From a checkpoint of a small sound classifier.
Model: log mel input, arch quartznet, norm batchnorm, activation relu, depths [6, 6, 6], widths [192, 288, 432].
Data: trained on acted Russian speech (Dusha), 26041 training examples.
Rows from block 13, named by matrix and row number. Each number is 128 + 32 x the weight over its row's rms, rounded and kept within 0 to 255. All counts start at 0. Numbers have three digits each. After the name is the row's rms in percent of the matrix's.
# convs0: first depthwise width-25 conv (model.blocks.13.convs.0.weight, 432x1x25), a 25 kernel
convs0.6 092:095114123123112121162165165155135145087072075106140162180187148116107100090
convs0.7 075:140120102088093115134162125093112149192191113102107120115109081113145186179
convs0.8 140:143148161158159166166161148145142156173159137118125109095081080065077105120
convs0.9 073:177178170157162170146125098132152150140120119110106107091084087082094086091
convs0.10 079:103105119123154144121117097048071076062079115156130154138133127114103110138
convs0.11 084:129123108106110111097115122161174160164168172189148114117128138142183184182
convs0.12 074:129117093113111090084103073083127173192176176144116123117102124116098095104
convs0.13 052:156112124121095078088115127153160187199167136133094110123107121160185145156
convs0.14 106:147156119122089086136159158183109118070053129156178137127102101115151161135
convs0.15 069:084129183162135143125142130144117127121124141153176173156130093052056107125
convs0.16 056:106125156196185152104073095116138128110127155154116105087110154194156129153
convs0.17 056:132133146137180157127108133155157170176208192150151145145126109104109147170
convs0.18 098:168153133117119133145125163174190166137123089112123122123163190192176148147
convs0.19 073:147160157144151170144139150161152146117101072059071072101118137135163123101
convs0.20 091:101133151148133150132118115108096095074076079076085084093096090084107125119
convs0.21 062:126124143123125108113150184158169135148175160164177166168161156181151106080
convs0.22 049:080081102156131141151142113093105100115104079082067080114131131166133108077
convs0.23 121:061091092096113141175188164150124101121136140171131100078091122140116106094
convs0.24 102:129127166176140077095116132152155151125142160154130088063118158191180141108
convs0.25 063:117068107153140116090116112139186152108069070114106118122153100142154190147
convs0.26 178:064081096104107106107108110111114121124134146151143142161172175180178174164
convs0.27 053:105138164164108076095160178161091097109129170122103090137131136153131098055
convs0.28 117:155159164144136111096091088084087093083090113115124119116148181188169132105
convs0.29 089:112103142157160147168183157140127115113113121108075067065078114118102088121
convs0.30 037:123137134133166107131164154136121066073097128147097157145150193170164078098
convs0.31 060:085177151122107092061059105151152131099132102144139121115144084076108147146
convs0.32 065:082111137148125144147149104100084087065081129147170172186135119119087097144
convs0.33 045:102133130135112132176157101099073068049104092161174161145134142131134138120
convs0.34 148:125130121110110122128129135152166178180168158151154164164169162167174180173
convs0.35 038:203109085129148129149145092079093174130143134094077127116177158132099135164
convs0.36 040:056089124154149160127117085073079138097100111124147186177126130111138115149
convs0.37 072:117164158141120121145179176143096069062096158183171138127120147137133109099
convs0.38 094:101130107123134160164163176173132146107084068073085116152141111143180163128
convs0.39 061:195164127108081069086120134089084148173169123108157141127125131098110108093
convs0.40 077:164151145160170163182187139083064075117116126149148164161122117112117130124
convs0.41 136:169156129106099096098104118127141136125108092087084085088094091083082082089
convs0.42 137:099085112119116118109111108126140162176161145139107073054063082116145139145
convs0.43 142:175180172158132133130130121134117124138152146138152144150155151147170209200
convs0.44 071:168191172122093068111134143105121102110134130176197165106110096099126125131
convs0.45 061:164136111088103139166133121143155156152136096119143141119135133125085069024
convs0.46 043:104105106107153183142129143136118135153197160163092093056085136139122088142
convs0.47 043:103156143141126123117117122117106146120119149159123134145123072100175195228
convs0.48 076:112075099107109109115135123111122137108088101124187196198122094083119111102
convs0.49 151:151154151151157171162147147148151143133114102094101089079073076077089102114
convs0.50 084:161132106073088117149139141143123112119134137162161160163131126124083060045
convs0.51 082:137141141163171134115108112130133118132150183178187175178159177174159147137
convs0.52 080:091185168159161128070107100094094148169136130132141115062092119119088109134
convs0.53 151:107101116146160182184177148139145152154146137141141140149154159166165182188
convs0.54 032:096148151165120119167117104076169184164139143114142133103099145178129071076
convs0.55 092:085124137159169189203198153110099120114114119121123127154162160144153129104
convs0.56 033:156168133130130154157141174098064086133103096126164167155098090115094085086
convs0.57 064:118144156130079104132120096097082075055056117167154130122100119117113111117
convs0.58 079:110051097131194183200120093097124112141137144161135111114137116132100114133
convs0.59 098:187192183171128115121107110101107095075073102135156159137148130118108119106
convs0.60 089:118132136141160139108099105083111137150161155171176166164166172169183175149
convs0.61 064:185167132081059139166186149114103094118126141117136125102119107109116090076
convs0.62 032:153145177166088110102109113103144132121127173182138132062074152129143121186
convs0.63 055:095111064093163161124145145169160138131138096109066090113142145157164135069
convs0.64 123:157142138127129147154153158151142121114092062074071087099086089108127157174
convs0.65 106:161149140128134138147155151152149142127098083081087092077074075083086105126
convs0.66 043:091048082103142156162111118149137101083075141149109097091114122094086125136
convs0.67 051:206188183156176146133097087120111125082120146128140126159167123093117121127
convs0.68 060:167178174141119083084116156150159116134162170130094074082093120164158130135
convs0.69 047:123139113143163181172141121092073079090115116140122120105137148109052091088
convs0.70 059:157122108085071068068077139138154156161152150138142113116114127147176173132
convs0.71 153:150151147148146118099099119138139117110105078071083078081086093103098085088
convs0.72 209:149156169170172173157143129128127131137130111092077074076080089108129156162
convs0.73 177:125134144156166178178184177178177171159161161166136139129130130115112111114
convs0.74 114:182142110113118122117110115145174141120115092059073101089105128158176167169
convs0.75 104:094092076111146159189193183168132115090106088115140158143117113106125135144
convs0.76 106:166170158148158149135127097089093116141158161194198166154129120088108135144
convs0.77 067:160154161152138137156165153149126121153158107090083100103109086102089054081
convs0.78 069:151122084106113083083099081091134117132168164159165125126146134139110060073
convs0.79 042:121132148124109098099138121186190168096098139169103081127109163179179109107
convs0.80 139:118117119139142154180187190195192174165151140140135139140126132140144149147
convs0.81 048:092097130103098117103151185166158121117095082150170153168130148165130079074
convs0.82 081:127116101086060102108113129155148160141145152119148148135135099094067077061
convs0.83 060:134078067110156159151122071079138157142108114114119145172109074076102122137
convs0.84 063:127129145152183183123127110077070126152146144107126154167117093062093114164
convs0.85 114:119127139138122131144170196186145125095076078119147149167165174161122111092
convs0.86 039:118108118109096122103086099125131159161163157144131050128165168183186112116
convs0.87 070:155152157134123100087102087089117130157146147156166206174172140147133102085
convs0.88 090:170204165151123154129106098092128167190180166141127117126128151154156157139
convs0.89 046:130107100076098091105112117115134111130141129110111118096082090079058067089
convs0.90 073:097085093115128108121135119086080086095107120112139147112138152122090056057
convs0.91 071:157114089104140130142133132125145164174171178157173184165117090076088120156
convs0.92 029:072122160124136197117102125154106143125117127157144092120155156099088167206
convs0.93 062:140123158163131125140177206159091100085081111147157164183157153128132130118
convs0.94 047:083057079149175188179135124096098111138168144115109129146128131130157157149
convs0.95 057:220196143103094135123109149134135130137143114093098087115151142150145137187
convs0.96 091:115115103098100100120148165141148137116077087069054063096109122124112113120
convs0.97 069:113181162161138101127113133116150110135158163102087073078111133141160182189
convs0.98 195:164173154133130119120121125138155176174180167145124095074076101107106096083
convs0.99 209:130128140149135124116112120122125102084080085105135160176186190184171161151
convs0.100 167:164159148138138150144145157176172168150131125101088080082079088077098107133
convs0.101 123:077095102104106119122133125124135148173180183178176166160159161160156154138
convs0.102 067:087093116122100070100138147134121096054069105111125136149164133108098090087
convs0.103 051:074100135147128106103151161169147192200140156144122111133140107102096094078
convs0.104 106:159169123132126124139158161142132144151159158154180188173154158182178165151
convs0.105 088:094066051086135149155143134120119102090085115137124114115117127104111076074
convs0.106 120:116136127116082092070058069058078130126151145149145133142149132137143138136
convs0.107 119:076061090121154163182168138116096123143162166142143137147126142110107093070
convs0.108 078:071086115130144142124079057063090106128135138156151151148159167161140125116
convs0.109 138:091082103121133133119107108096099067074079106097098112147169163165166147150
convs0.110 170:157159144146150130104097092088093084087095116136148148155157171174176174163
convs0.111 064:101095111121147150163172167139177179138113097129140129100066085083087098111
convs0.112 044:146181144114135177161136110085100118133142168181201087092099140131133163142
convs0.113 046:099080089081087102125147136145102092092111116134133102153207177141134118088
convs0.114 040:133169174139127103074092069068099129120122096115091090124152129086083111116
convs0.115 127:066054078085109111086106133148165164151125123134117122133144139151146167177
convs0.116 092:137165156128095041061083143162124116122140166166138160125111118119135168148
convs0.117 100:105127160178176168156149151135132143176162179182173163153110098096108119125
convs0.118 138:158173172164155157157155154171177173155138126146161179168132106095096115129
convs0.119 113:131132153150171171178147142131121114099078070077096115138136090073090098120
convs0.120 068:079121149151129131107110140185165130085085103093139165156122076089074095102
convs0.121 143:210197186160114106094108109091108111111121130143151157165161150139134126137
convs0.122 047:075118142141169172205125154122151165107098114111094073113142151113102082120
convs0.123 184:145129119115116121112116131155174179181177178173166165156163171165148112102
convs0.124 035:132152153080103077139166176157142085095099107095145197131171128112167129120
convs0.125 160:144150172167172180158142118112105124127130118098094085078077089114149163174
convs0.126 157:171183162154163173141118098090104102108122127125124121145145151182176185171
convs0.127 093:099054050098150176160155140127119106099102091125145122140148151140113092095
convs0.128 067:118087062142189187154092082068113142166155148114130128137124101143125133121
convs0.129 128:095095093094091097109126131122106114114120120117126130131142164190189193190
convs0.130 112:117091094105135125156168171158143136118099083087081070083091095099112147153
convs0.131 109:173150126109091103104144184172158114070079090113159173153138144160157144114
convs0.132 147:167158146134119108091088101110111097089081077099115108114128135159170181188
convs0.133 085:096094098112133163167172169168175134151124133142143150143152141097078076070
convs0.134 156:038041098130169181158134149145131134116125130132142129127108105100115138151
convs0.135 041:104145179142125094160136141131161182170166163159121131114126114123152196195
convs0.136 115:149150145123110113121136136129130135127103102107118102092110167193196199191
convs0.137 058:070081099115134149153143140121106111107119120080068131160181168131088083092
convs0.138 076:145143109085080094114143161155150091067076092116154169158149135148151165167
convs0.139 095:189225194150120111113155142128129142175168133125118116149156140130118126112
convs0.140 094:131143122111098107134110129132178156159153126102131121104117180206198183149
convs0.141 085:105109145168166155137124134121122133153151173188169187165156166185152126095
convs0.142 157:199188177174157156140152148144126110108097104105119121104105099097097093091
convs0.143 044:149103100091111124103154147152140139136108068154191149159093159109136077063
convs0.144 117:114112080092114145158167167163162146132102090071082082092107121138148157170
convs0.145 076:173175176175166134121092086100100132130145148113089098093121137170167169156
convs0.146 166:069060083124149169169144130125134136120112118116137143176186175136113092099
convs0.147 056:095080090114152174168126098086096114120127161172172135128112151167129093066
convs0.148 131:108118126113089073071070088094103118112116120128141147143156165173170169163
convs0.149 051:161144157144142099102078113136165157124127175120097112125104082062097149194
convs0.150 069:196154202159141080066089127177153146138101121119132113098112130122114143128
convs0.151 037:114146141123128122139120143095144140097067069118216162160172125147087121101
convs0.152 132:120119116122120119119123139136138130125114114114121135161184190188192191194
convs0.153 057:101097099120123154160162184196167091093142165176149106089109138159138126108
convs0.154 102:095103104121129129159179176156128102087098093093070056083114120119127134133
convs0.155 063:119146156128082118130136136110096118133143155132125136109067043046096128149
convs0.156 041:131133096063061084101136136129154119115103102131080074116151147133124087072
convs0.157 188:150146123103081057063081112148160159152147137117106102102098109136150167165
convs0.158 042:117121121116137152195164129088107154149126128084080093091099131149192176162
convs0.159 079:145169145104103111153172155147073096182203139143174151107107133110153150112
convs0.160 048:158173117117186198156114133193125132094092104154154165157142140140091103128
convs0.161 120:153153128108112097087121156174199187152130122105082097124140170177158131115
convs0.162 095:162169171166170165169159142148128119133131123106106105099107092086084076078
convs0.163 127:152149149125100063064109123139143152157156152153184186173149123117094101119
convs0.164 125:154150148154159148139134143155163166168162153156154139114104097077075070076
convs0.165 095:101099115116104114124108097067072077091098085095105098111087110107129159169
convs0.166 188:134128131123111099095081080078076098105110107107124135145162168171174173170
convs0.167 062:141143099124114145155171149141128144151155214171167167171142076085116118131
convs0.168 125:098101081102136149146130147144153139135121086059063082100105101135154163175
convs0.169 048:156151128097144150123142155089066152188144141145113071074138150159172162110
convs0.170 088:061079101121139155149148129098095131147148127120136122083066087125169182163
convs0.171 076:155174148111094103131161155164162150185196166167166132114116109113159151154
convs0.172 057:137146163170157141136155177174102089099149166177168162158166149100115114173
convs0.173 103:114117144157179186186180167154151147147126143147163176171145138123111101092
convs0.174 122:190188176170162160127083062076097104110121127136130142139132129120119119148
convs0.175 094:078066116158168143138090093109150141148142119113129152170187166115109077091
convs0.176 087:121089073071082147147135117123119106081069097131157128095078105132142100090
convs0.177 148:196188174169162157151153148143138128133136138129120118115105094088086086080
convs0.178 108:100136146160156139141150146112106129153166200194197179133113113114117140095
convs0.179 075:104114130162158158170168147136083073096120098125157165175170170159141115085
convs0.180 146:102125143163179179174168163154146133117091077077082106128151160159147139127
convs0.181 105:090108110116124126124106103106091070062057076103114115123153147160150141160
convs0.182 179:111103090080088096096105114127133152162156161162166161159147138123089077068
convs0.183 071:189175150143185188165141133135152159148165156146098099097112087092127122126
convs0.184 090:178179189190179178158132112092097104115114112114106114104093124137140130121
convs0.185 097:198170165166160167163167147146114122141159146139154143144148135123151183183
convs0.186 119:169171173160160157137128135145133138129113096082088091089090094090082085099
convs0.187 039:144147138098108110103116133129055090125135149152153174207170116084090143140
convs0.188 074:203205173113134127093116127110097109163171153137117096098105138170142109114
convs0.189 066:172136114114139148130085110130132139178203165084068070113128149131094130144
convs0.190 118:072068115158183199174137111095147156167140134126086107126152127132118108139
convs0.191 083:237187152118087075093110126144137148134113111106115142119143120113118133151
convs0.192 037:115145118117081139146154162172142100151159113198144094095130117089070076101
convs0.193 062:140111135141166147142125101126145135122113102099108141132148153187214200177
convs0.194 083:110103110135144133150157156144150159160141120088058076093111176192163148139
convs0.195 068:124164148173172161155169174130076073100140173162135120110121124104109090089
convs0.196 047:125139149140107118137116094129187197196159150162152170150163154117101086109
convs0.197 091:126166165155136132132130116126155178141118118108090113108114130138183205208
convs0.198 095:175147145104114132131116071063082091098107099144155137148146139120116080065
convs0.199 039:167171195125101101085122137142143153134088100094128124180191164108131138163
convs0.200 142:075073062080090094117126155165150152136131131121113106087071092121134132122
convs0.201 080:100134177172149148124121099103116141134124105142140151179165123106083069048
convs0.202 049:108116119099107099094098089108078101128156175149164188173136152125186162138
convs0.203 094:169212194163126097094118122140106119151175156118102104116112108134120154172
convs0.204 090:130135142131138106147190194209190178142101108132131123134125094122126120103
convs0.205 134:201219170125091091087110128132135131157157154136129139128113111128124115080
convs0.206 157:131094086095110104117117117124118149166174166144127125104094088075076073076
convs0.207 057:110139118109118112128172148125138157151159169148067046115137168168164176131
convs0.208 091:211183164159138117109118145165191171160146137152136139129139171149119136104
convs0.209 085:066069080100096111113117121123150158170174170171157150164155157140134126118
convs0.210 074:165172176152155161140126139110097078048075086115137128109132147151153131109
convs0.211 129:162177155141115112144142120106090090108108121120120154183176184187179152137
convs0.212 153:089071067089117126116101108126118132138145164158162159157161158164171172165
convs0.213 065:166081106104138122126142116050122132146145134188112070083149174163127113109
convs0.214 067:107102111117120113115105106142139159160122127155141125078046067079139189139
convs0.215 086:077074101142140146139127124164181158151131151159128117098055072094151144121
convs0.216 084:078042072131169186159134122129141141145165181147137128141137149132122120109
convs0.217 128:128129130138137139139140129138131143137145132104082071073054047076106123145
convs0.218 091:117110111109116113121108085102098104090105097087093097130166165158157177205
convs0.219 074:079051093126127150141145108101131143167152122123101068057121115094122114103
convs0.220 138:148162154135120111112130150174178169148139133121107097077079069077083096130
convs0.221 034:140147162117111087167168171115062100083098124103150156106116137119155174184
convs0.222 111:145157185184166150143129118106114123149170154152164153147145157156155174195
convs0.223 159:111089079072078079086091099102118121130137137144153149147160169166160162139
convs0.224 088:086095102103153140136143172164113109137163149124110106103101148196185182166
convs0.225 055:135137131191153154101080114138091117135152178181100080069122147104089124148
convs0.226 048:124134125139174168149109081093110126134133118080060071073101127152128105083
convs0.227 087:126186187167119085092123132138141144171176155140078084098130142134138179139
convs0.228 077:062109169143139131135126120092069119141154137148178180151156177152125086095
convs0.229 108:107111092101119122153149152161160136133136133089082065064085101126154166177
convs0.230 116:185193171157146120120126138136124134171169139102106103120154168174174170156
convs0.231 095:076085095115121142172213202183154132132131126130121128125100117137137126124
convs0.232 076:155167164144119114125163185152118106109103101113125121149153164169200193146
convs0.233 040:103101184164137080122135171133127117074141130146141117052113143143194141100
convs0.234 103:174199185155130127130138126102090105110146125109077093144186170139106137156
convs0.235 050:104130160142121131127132120078061089180200164137105108117094159178137141124
convs0.236 059:110081103129143152141127131150134121103109124132157126173155170096072063050
convs0.237 076:089092091099123119132123131132136130126156187189162167185185161149146151157
convs0.238 109:139150139110099102106110110134180175137105085093093083111130162180197163130
convs0.239 145:145145154156145135147155155152160155168163164178172169161162158162170170161
convs0.240 090:154167177184177136102090117114122154181176145132124141148165136113076086117
convs0.241 070:094129157160164165185182126069064109152148147140126101105114133131163161109
convs0.242 099:138150164180198202167125110113126112099089102122105101105104110128127167159
convs0.243 134:129103120120162144136119099068065069112115149161180166136114113111103080089
convs0.244 102:139151133152146164150128131140172186144145105094127141181170142076078078085
convs0.245 077:116102098105132124116107114088121137137144174172160160153177188195141099080
convs0.246 129:115120148164176179169146102088078083094107115103117136146155181178155146137
convs0.247 159:141163176186177159133139150139122116113132149141137149155140107088066069076
convs0.248 034:113100114147139096086108130143169202156131112133123109123192153190162155165
convs0.249 132:160195190171148137146170175173158156158159164146131136152148130128134152156
convs0.250 099:093100090081064085101103113130180170148132124133134144161129148155179177135
convs0.251 079:185193112087088105113112161170180156115109100090116146141164131097098105139
convs0.252 050:087111163172125108085188122113090097145152188187137097145143158153103136119
convs0.253 111:156141145162154156158174177170158151153144152134117112130154173167165175187
convs0.254 058:141114067089142205188123071108122113142158148116135112088123110149166131148
convs0.255 064:076082079087150181171180126113090103100144136129114083117092092135122125110
convs0.256 093:169108097077083154187192169115100112135150132116089095092124152163128121147
convs0.257 120:059069135179189169159133110127127156145112098114138163134149128102087104099
convs0.258 060:158136082093128112091093132171118115085077106115139118108110116154160198188
convs0.259 064:141135159176137190139096117100133135155140113133103089098124139165196197161
convs0.260 143:184201157128110100092090118113089108134138162138129145138110099096086081080
convs0.261 163:145158167163170173172180184171158160170164165146143147145148132133118111126
convs0.262 059:145143116113103124150125125075132128120130116072135200226152139139103102106
convs0.263 111:188177179170178168153120117136142123121129123116125130128121117139163187198
convs0.264 069:083111174194089072080126122145145135124143151136128121103109118150162147056
convs0.265 095:164115097110131170191168161143131135143128128104092093114122105105101071054
convs0.266 074:198178125144138132130115125092103139165164179168140116102097067102131170155
convs0.267 157:164130092077075072077087094110111108103103096091090094102113114125133139146
convs0.268 097:098101095086070079080090099095111142147159144152131140144149162163172164153
convs0.269 075:226203175136122112125167160170134115109142105114116144118106113104135145128
convs0.270 082:147211202159110134138132124104103110142150164132089120127130134175179161144
convs0.271 128:140125120110118123141130114102095115121126109099094087094079078070070071077
convs0.272 057:066124169137134117151194136102084078100143175150143135115115079093099103146
convs0.273 164:101099095105106111113104125125124109112097085072068081097127135157170179174
convs0.274 075:157147170163169136136141144171177167156146140148126122116100090076075085084
convs0.275 110:124114106084105074078128167173170147091088091095085079092128128146123121133
convs0.276 147:122114096099106099096121145158153154117106107100089098091098119153181200188
convs0.277 081:158191186168164137132098088070097105107112127139126092087100111111131148167
convs0.278 035:190133131113129124158116125143138148140140123094094091138187186198181142157
convs0.279 049:159146102089070098112177164139154155139124076128147137170167160174162109093
convs0.280 149:098086081085101121123124111112119135132137139161154141120090079074076071077
convs0.281 059:152117147137129155155126102133149148142127102091079095110098116093159217192
convs0.282 065:130094130126111102116131151158158169122118103090072074134168180184152119074
convs0.283 078:145165122101073061061093095099103111110100117115117120153151149169152122090
convs0.284 111:125117095092089098105116122110113129156176185183179177166156162156150141118
convs0.285 053:161132102079111108135140164164165156164109085091091093106119169164128075083
convs0.286 110:106093097102125141144142122089079066081096108115142151163169176180161115113
convs0.287 065:156135141143159172168124089059057110123136141123144118141140131112103148206
convs0.288 054:104115096120143175162119117094088107131139170160144106106134140095081076048
convs0.289 053:136167166173099143145113138132156158173168180181128116110097137170153115067
convs0.290 041:054060066106131137100102157151144117093106115104133124133146150098087086134
convs0.291 051:198192108078071103122156136137124127174164159137121136146156131123111080150
convs0.292 034:165104112132138139167160135138127080101194147074147114112128096074078087157
convs0.293 073:096121132108059091113139134174187193174124106113115121156153167163149127115
convs0.294 042:077085140185201159069064122120158123123146142141151137121122127110095131125
convs0.295 144:133125134152177177170168161161165169161155155151150134133145145160168179174
convs0.296 064:185178149145115102111125119133134135133152141160183166132095097118099062064
convs0.297 094:178185185191177168136133103086107118164175156130132131122129145150151134122
convs0.298 144:054093138159172170164159173170147130128118114102091095088087101112122135124
convs0.299 056:097119089083097157161159165170134108072084091123160123109135145134180167094
convs0.300 099:124165172166170164162165171140129117116123150121113146171156123107067072084
convs0.301 071:200191105081081078096156169175153166134121131144122122121127117131123135152
convs0.302 112:184174158146152154160150146147149148154139111119113121102085072075086081095
convs0.303 111:075094123138168182196189171129106114127121125141141171159126138154152142162
convs0.304 085:118119125169163135118111145160153150152163154151152134083061067089113160182
convs0.305 047:157131119166173132146103117071081071110144141132102138106128151096107185191
convs0.306 116:123141163179187189189179176160152143151153146151148158150137125125125135141
convs0.307 182:085115152168175175172173165154135139147138131125118110101105096085083083086
convs0.308 142:144139136128131132144160162149131111099080068067061078092097092099116135137
convs0.309 205:058052051070101117126114118121136127123128137150152154155140128116112106103
convs0.310 113:159105084063087131168168135099105127112094111134168173167136100093091094112
convs0.311 147:141130113099081076080103124133129128134118112122124134137153167181191193182
convs0.312 079:077102102109125083105121137126132138119129113091078081127182204184129136144
convs0.313 081:124105090112123151168180181176170156132127133125121132106098108098101072064
convs0.314 055:110131099083092131176156158153138106091053091137181173158155154139130129144
convs0.315 122:166150123104091080085087096121124138145165167152140110083087074085092101119
convs0.316 051:127138153118100119132126121137179175152107129171155136130161165119086043067
convs0.317 116:203175135114097122140137148134125126124112080047082130160160144123127092097
convs0.318 208:154152147143136141138139134135130130123103090077075073069071082088096102105
convs0.319 112:125126118105110108103102104109116116123118112117106102090072078077078070061
convs0.320 166:083071063074085093098104129147171170163154152151135114113123125134131113098
convs0.321 074:186152114112107100077056067101112129106101096144160153138151138109105089111
convs0.322 098:172157151139140122123120140136124104090112122149174178171166171180196153163
convs0.323 094:189170162144145162186172143118116107123131128129121115093081080085102095089
convs0.324 184:104132149152154162162168170159141135134133124114095082084086082082083092086
convs0.325 140:095098098125146158173182175156150155160173179177158162143128117127140155160
convs0.326 192:142151157162165158144120101081058059074083099104112115130146138129142144136
convs0.327 132:170180186181164158151146155152141125123120127136148126089090089088085092099
convs0.328 120:134165177151152131089073089113124150148148122112086068084096108135152167174
convs0.329 038:118163181135148157071096130123138125149145169173170156051125136147155159102
convs0.330 101:112122102112134154167162156145085074106126140164186202166142118099101104106
convs0.331 089:116127123144115149147159148124119118126154181140118103107166222192134085088
convs0.332 134:174171142113091078078089105119117107091089093099106107112099098080087111119
convs0.333 077:123124123142153120093075091112137174183192179137126133135151189179129131130
convs0.334 154:135134127139153173179187167177161127098096099093083083095102107118112101113
convs0.335 051:124109155120147105073070127120081105117153173142056099081149147162148149146
convs0.336 081:073076108141169154152142115110111100116140150154144105086088089108139182192
convs0.337 133:180161119080070085118149156154150137127112112089081086118142174169136115092
convs0.338 155:150140117103084078079094101117134152164156137103105106125129141147172190196
convs0.339 090:117125112098093095117115125124121099119120155165167161175192191184158153158
convs0.340 068:094174162115099097106167153134101087116157188160124094059112142159151149120
convs0.341 159:106099088107138153178197192189166146134114113096103110102095112123120122134
convs0.342 047:079033098145137134148081095135136127136146121152148134139131130117137159207
convs0.343 135:139149152154162152163145120097109138153149151152141118111109077059056080096
convs0.344 059:083132142144168178192144132111098085108115149152174148120076084109099092116
convs0.345 086:149118085089104143167149127126102115165160101129111137153195194160097086091
convs0.346 110:121115116106104095089087110121113111111130157160098073061069122163180161128
convs0.347 122:167154125110093075094103129143169186173144133095075079083107125125148147133
convs0.348 147:128110119114099093091108110089074069093122152156170159160166175173150133108
convs0.349 053:071103145126142165169128072065085096129192151122117107119125121101102136163
convs0.350 092:108112125128141151171167177161093088093095083079118144165164153137131108068
convs0.351 082:068102137134151133146162182178124078100101125149116073071103110122128156162
convs0.352 027:126181101125074116122174138144152147164119180122069098117103069119177127106
convs0.353 118:062062082083110128151144156135157143143121093077098127143165154135130165160
convs0.354 084:135135101108115120143151168164173140121101115105092082075056076104111094104
convs0.355 120:130151149123108102100094107106108103108105102099097094094092093091087067060
convs0.356 066:122135130147159182196186171165143128125119113123151165161150114108079076109
convs0.357 074:137146125081066072071087086096099110102094087102105101138137159137126143139
convs0.358 097:081079084090094094099119119112132151164163182173173166149152141129121110097
convs0.359 096:065080100121150148146161147151123120120121148174190185184165150146140136132
convs0.360 079:076086121135172175150149161118092110108146098082107171163142113158170170159
convs0.361 056:165158175157154150101103099097092117128165135147188180148149108116071086130
convs0.362 127:091037060113134130156119134140150101091091101148166159150141106096114113121
convs0.363 083:083126139171175140121121114094102134155169180142116113101088144165174091065
convs0.364 074:125127124100065105087093128159167149100132132075085120083132137150114158201
convs0.365 087:139112115112145160121091106178172143140118086097101083140189159093064099111
convs0.366 077:133128108102083100122160182182176079081073092107108115124147159131097117122
convs0.367 100:130142162177184177174152134119099079089093116126087067098140143130144143138
convs0.368 046:087095075105151169125168138119117096103136095097092067108142158164170168146
convs0.369 100:145203179144121089061092131151116127132128123134147152152128089098097085083
convs0.370 092:032050065095112115138134120110106106123129152124103114142144128108108111110
convs0.371 120:088134141158158144138146128117097098105118148161155142102074067077114179189
convs0.372 081:132086096095136176217195159129132131137122133143150171167139111100106121136
convs0.373 078:090103114127162144155130124121113058064092116138161166185165164125095108109
convs0.374 070:112154149140111107127135145123095069086110142149162168157163155138118075044
convs0.375 088:087108122117113112123166162161151119111143177195202167142142123121113110071
convs0.376 107:141154154149145143147153161172181186176163167167175157153141127122110094094
convs0.377 111:117128138121118116108105106099103113115108085088094100098092093091082062059
convs0.378 054:091118184163168143127113103112103109137163132142087050111151182152120124081
convs0.379 080:154157151134114096099108133154179146097080094090136180155145109109138172199
convs0.380 035:118129135118131137109128139134092077068080092101094080128168159149089067093
convs0.381 054:105087051066089089128142128130095080087120114116117115133099075113118146150
convs0.382 031:212174126092084152171167158118121139114111109096108148111130161152108085094
convs0.383 042:151180135093076093073094101102091089088071112164131109112130111112113142103
convs0.384 049:183205139148148103084153153145130164134146132165119093109093094135172174144
convs0.385 150:181179169154132111097084084081082107111103100099106097119115123132147159177
convs0.386 133:151121082076085100117131138140156155140115124151149120120131169162110065044
convs0.387 064:121094081063107191156134164143145112054097102148158145112123140097125150113
convs0.388 082:118163163168139124125104090100089092133173187187176130092102125102113122165
convs0.389 030:133126144145123152127163127104138140172115062069128093108082079094096090179
convs0.390 040:120104108122119136172177170135081088145168114157178104130101079084085107095
convs0.391 096:117096118135122125137152150107070055068120172155143107126142132170140177177
convs0.392 065:151163145158118122106109106091136169191149135113121124105111108125168195206
convs0.393 146:136123112131126141126122105134133164171160147134118101083074073087078077063
convs0.394 063:103092091107107125141116091054052098116111118102139124121102106124129174183
convs0.395 194:131113094090096094098093090105132149148154162171181185182168142122113104110
convs0.396 090:131114098106128141172146108063106111183184165137089071094143171141118110120
convs0.397 076:144116074090099112086070095132169190182150140136144155145133104096107098134
convs0.398 106:174199159146136129128129121124082081106132146127165175191179160127122142148
convs0.399 086:143142116094124141146154175152140084086077068082123132133148171149168185130
convs0.400 041:091083087103090112073064087092101102144113134166166145139107107107100110150
convs0.401 057:146136098098127135124133150124174154152098074047120152170106102139152178178
convs0.402 047:104119177199140104097101105102103121122099071135168156119103124147120077074
convs0.403 111:163165165180161163154123093096099085111143151152156151188173146115111097104
convs0.404 174:068049056094095117157158169164154135137119138151144145153134124133145147137
convs0.405 072:147187168163148154135098060061092117121130133133156147138165173155105109121
convs0.406 135:168180182175149163169148132126109108116104102104096079079093090101113120115
convs0.407 088:105121107116156156120107134145164151106094103090118122089089105162180205182
convs0.408 074:138126136127133137128104118093098091116180172149147111109109136143185190213
convs0.409 060:155204164151143116113135149177140143157166170093059084119144131119109142109
convs0.410 042:077115124148155162180178159166164139175160192146143101090128121136139140160
convs0.411 133:138139150164162141159174184186173173163153173166151157156137123109108112118
convs0.412 146:089091103114122114127128131135139134142140144145163173185180173168182186166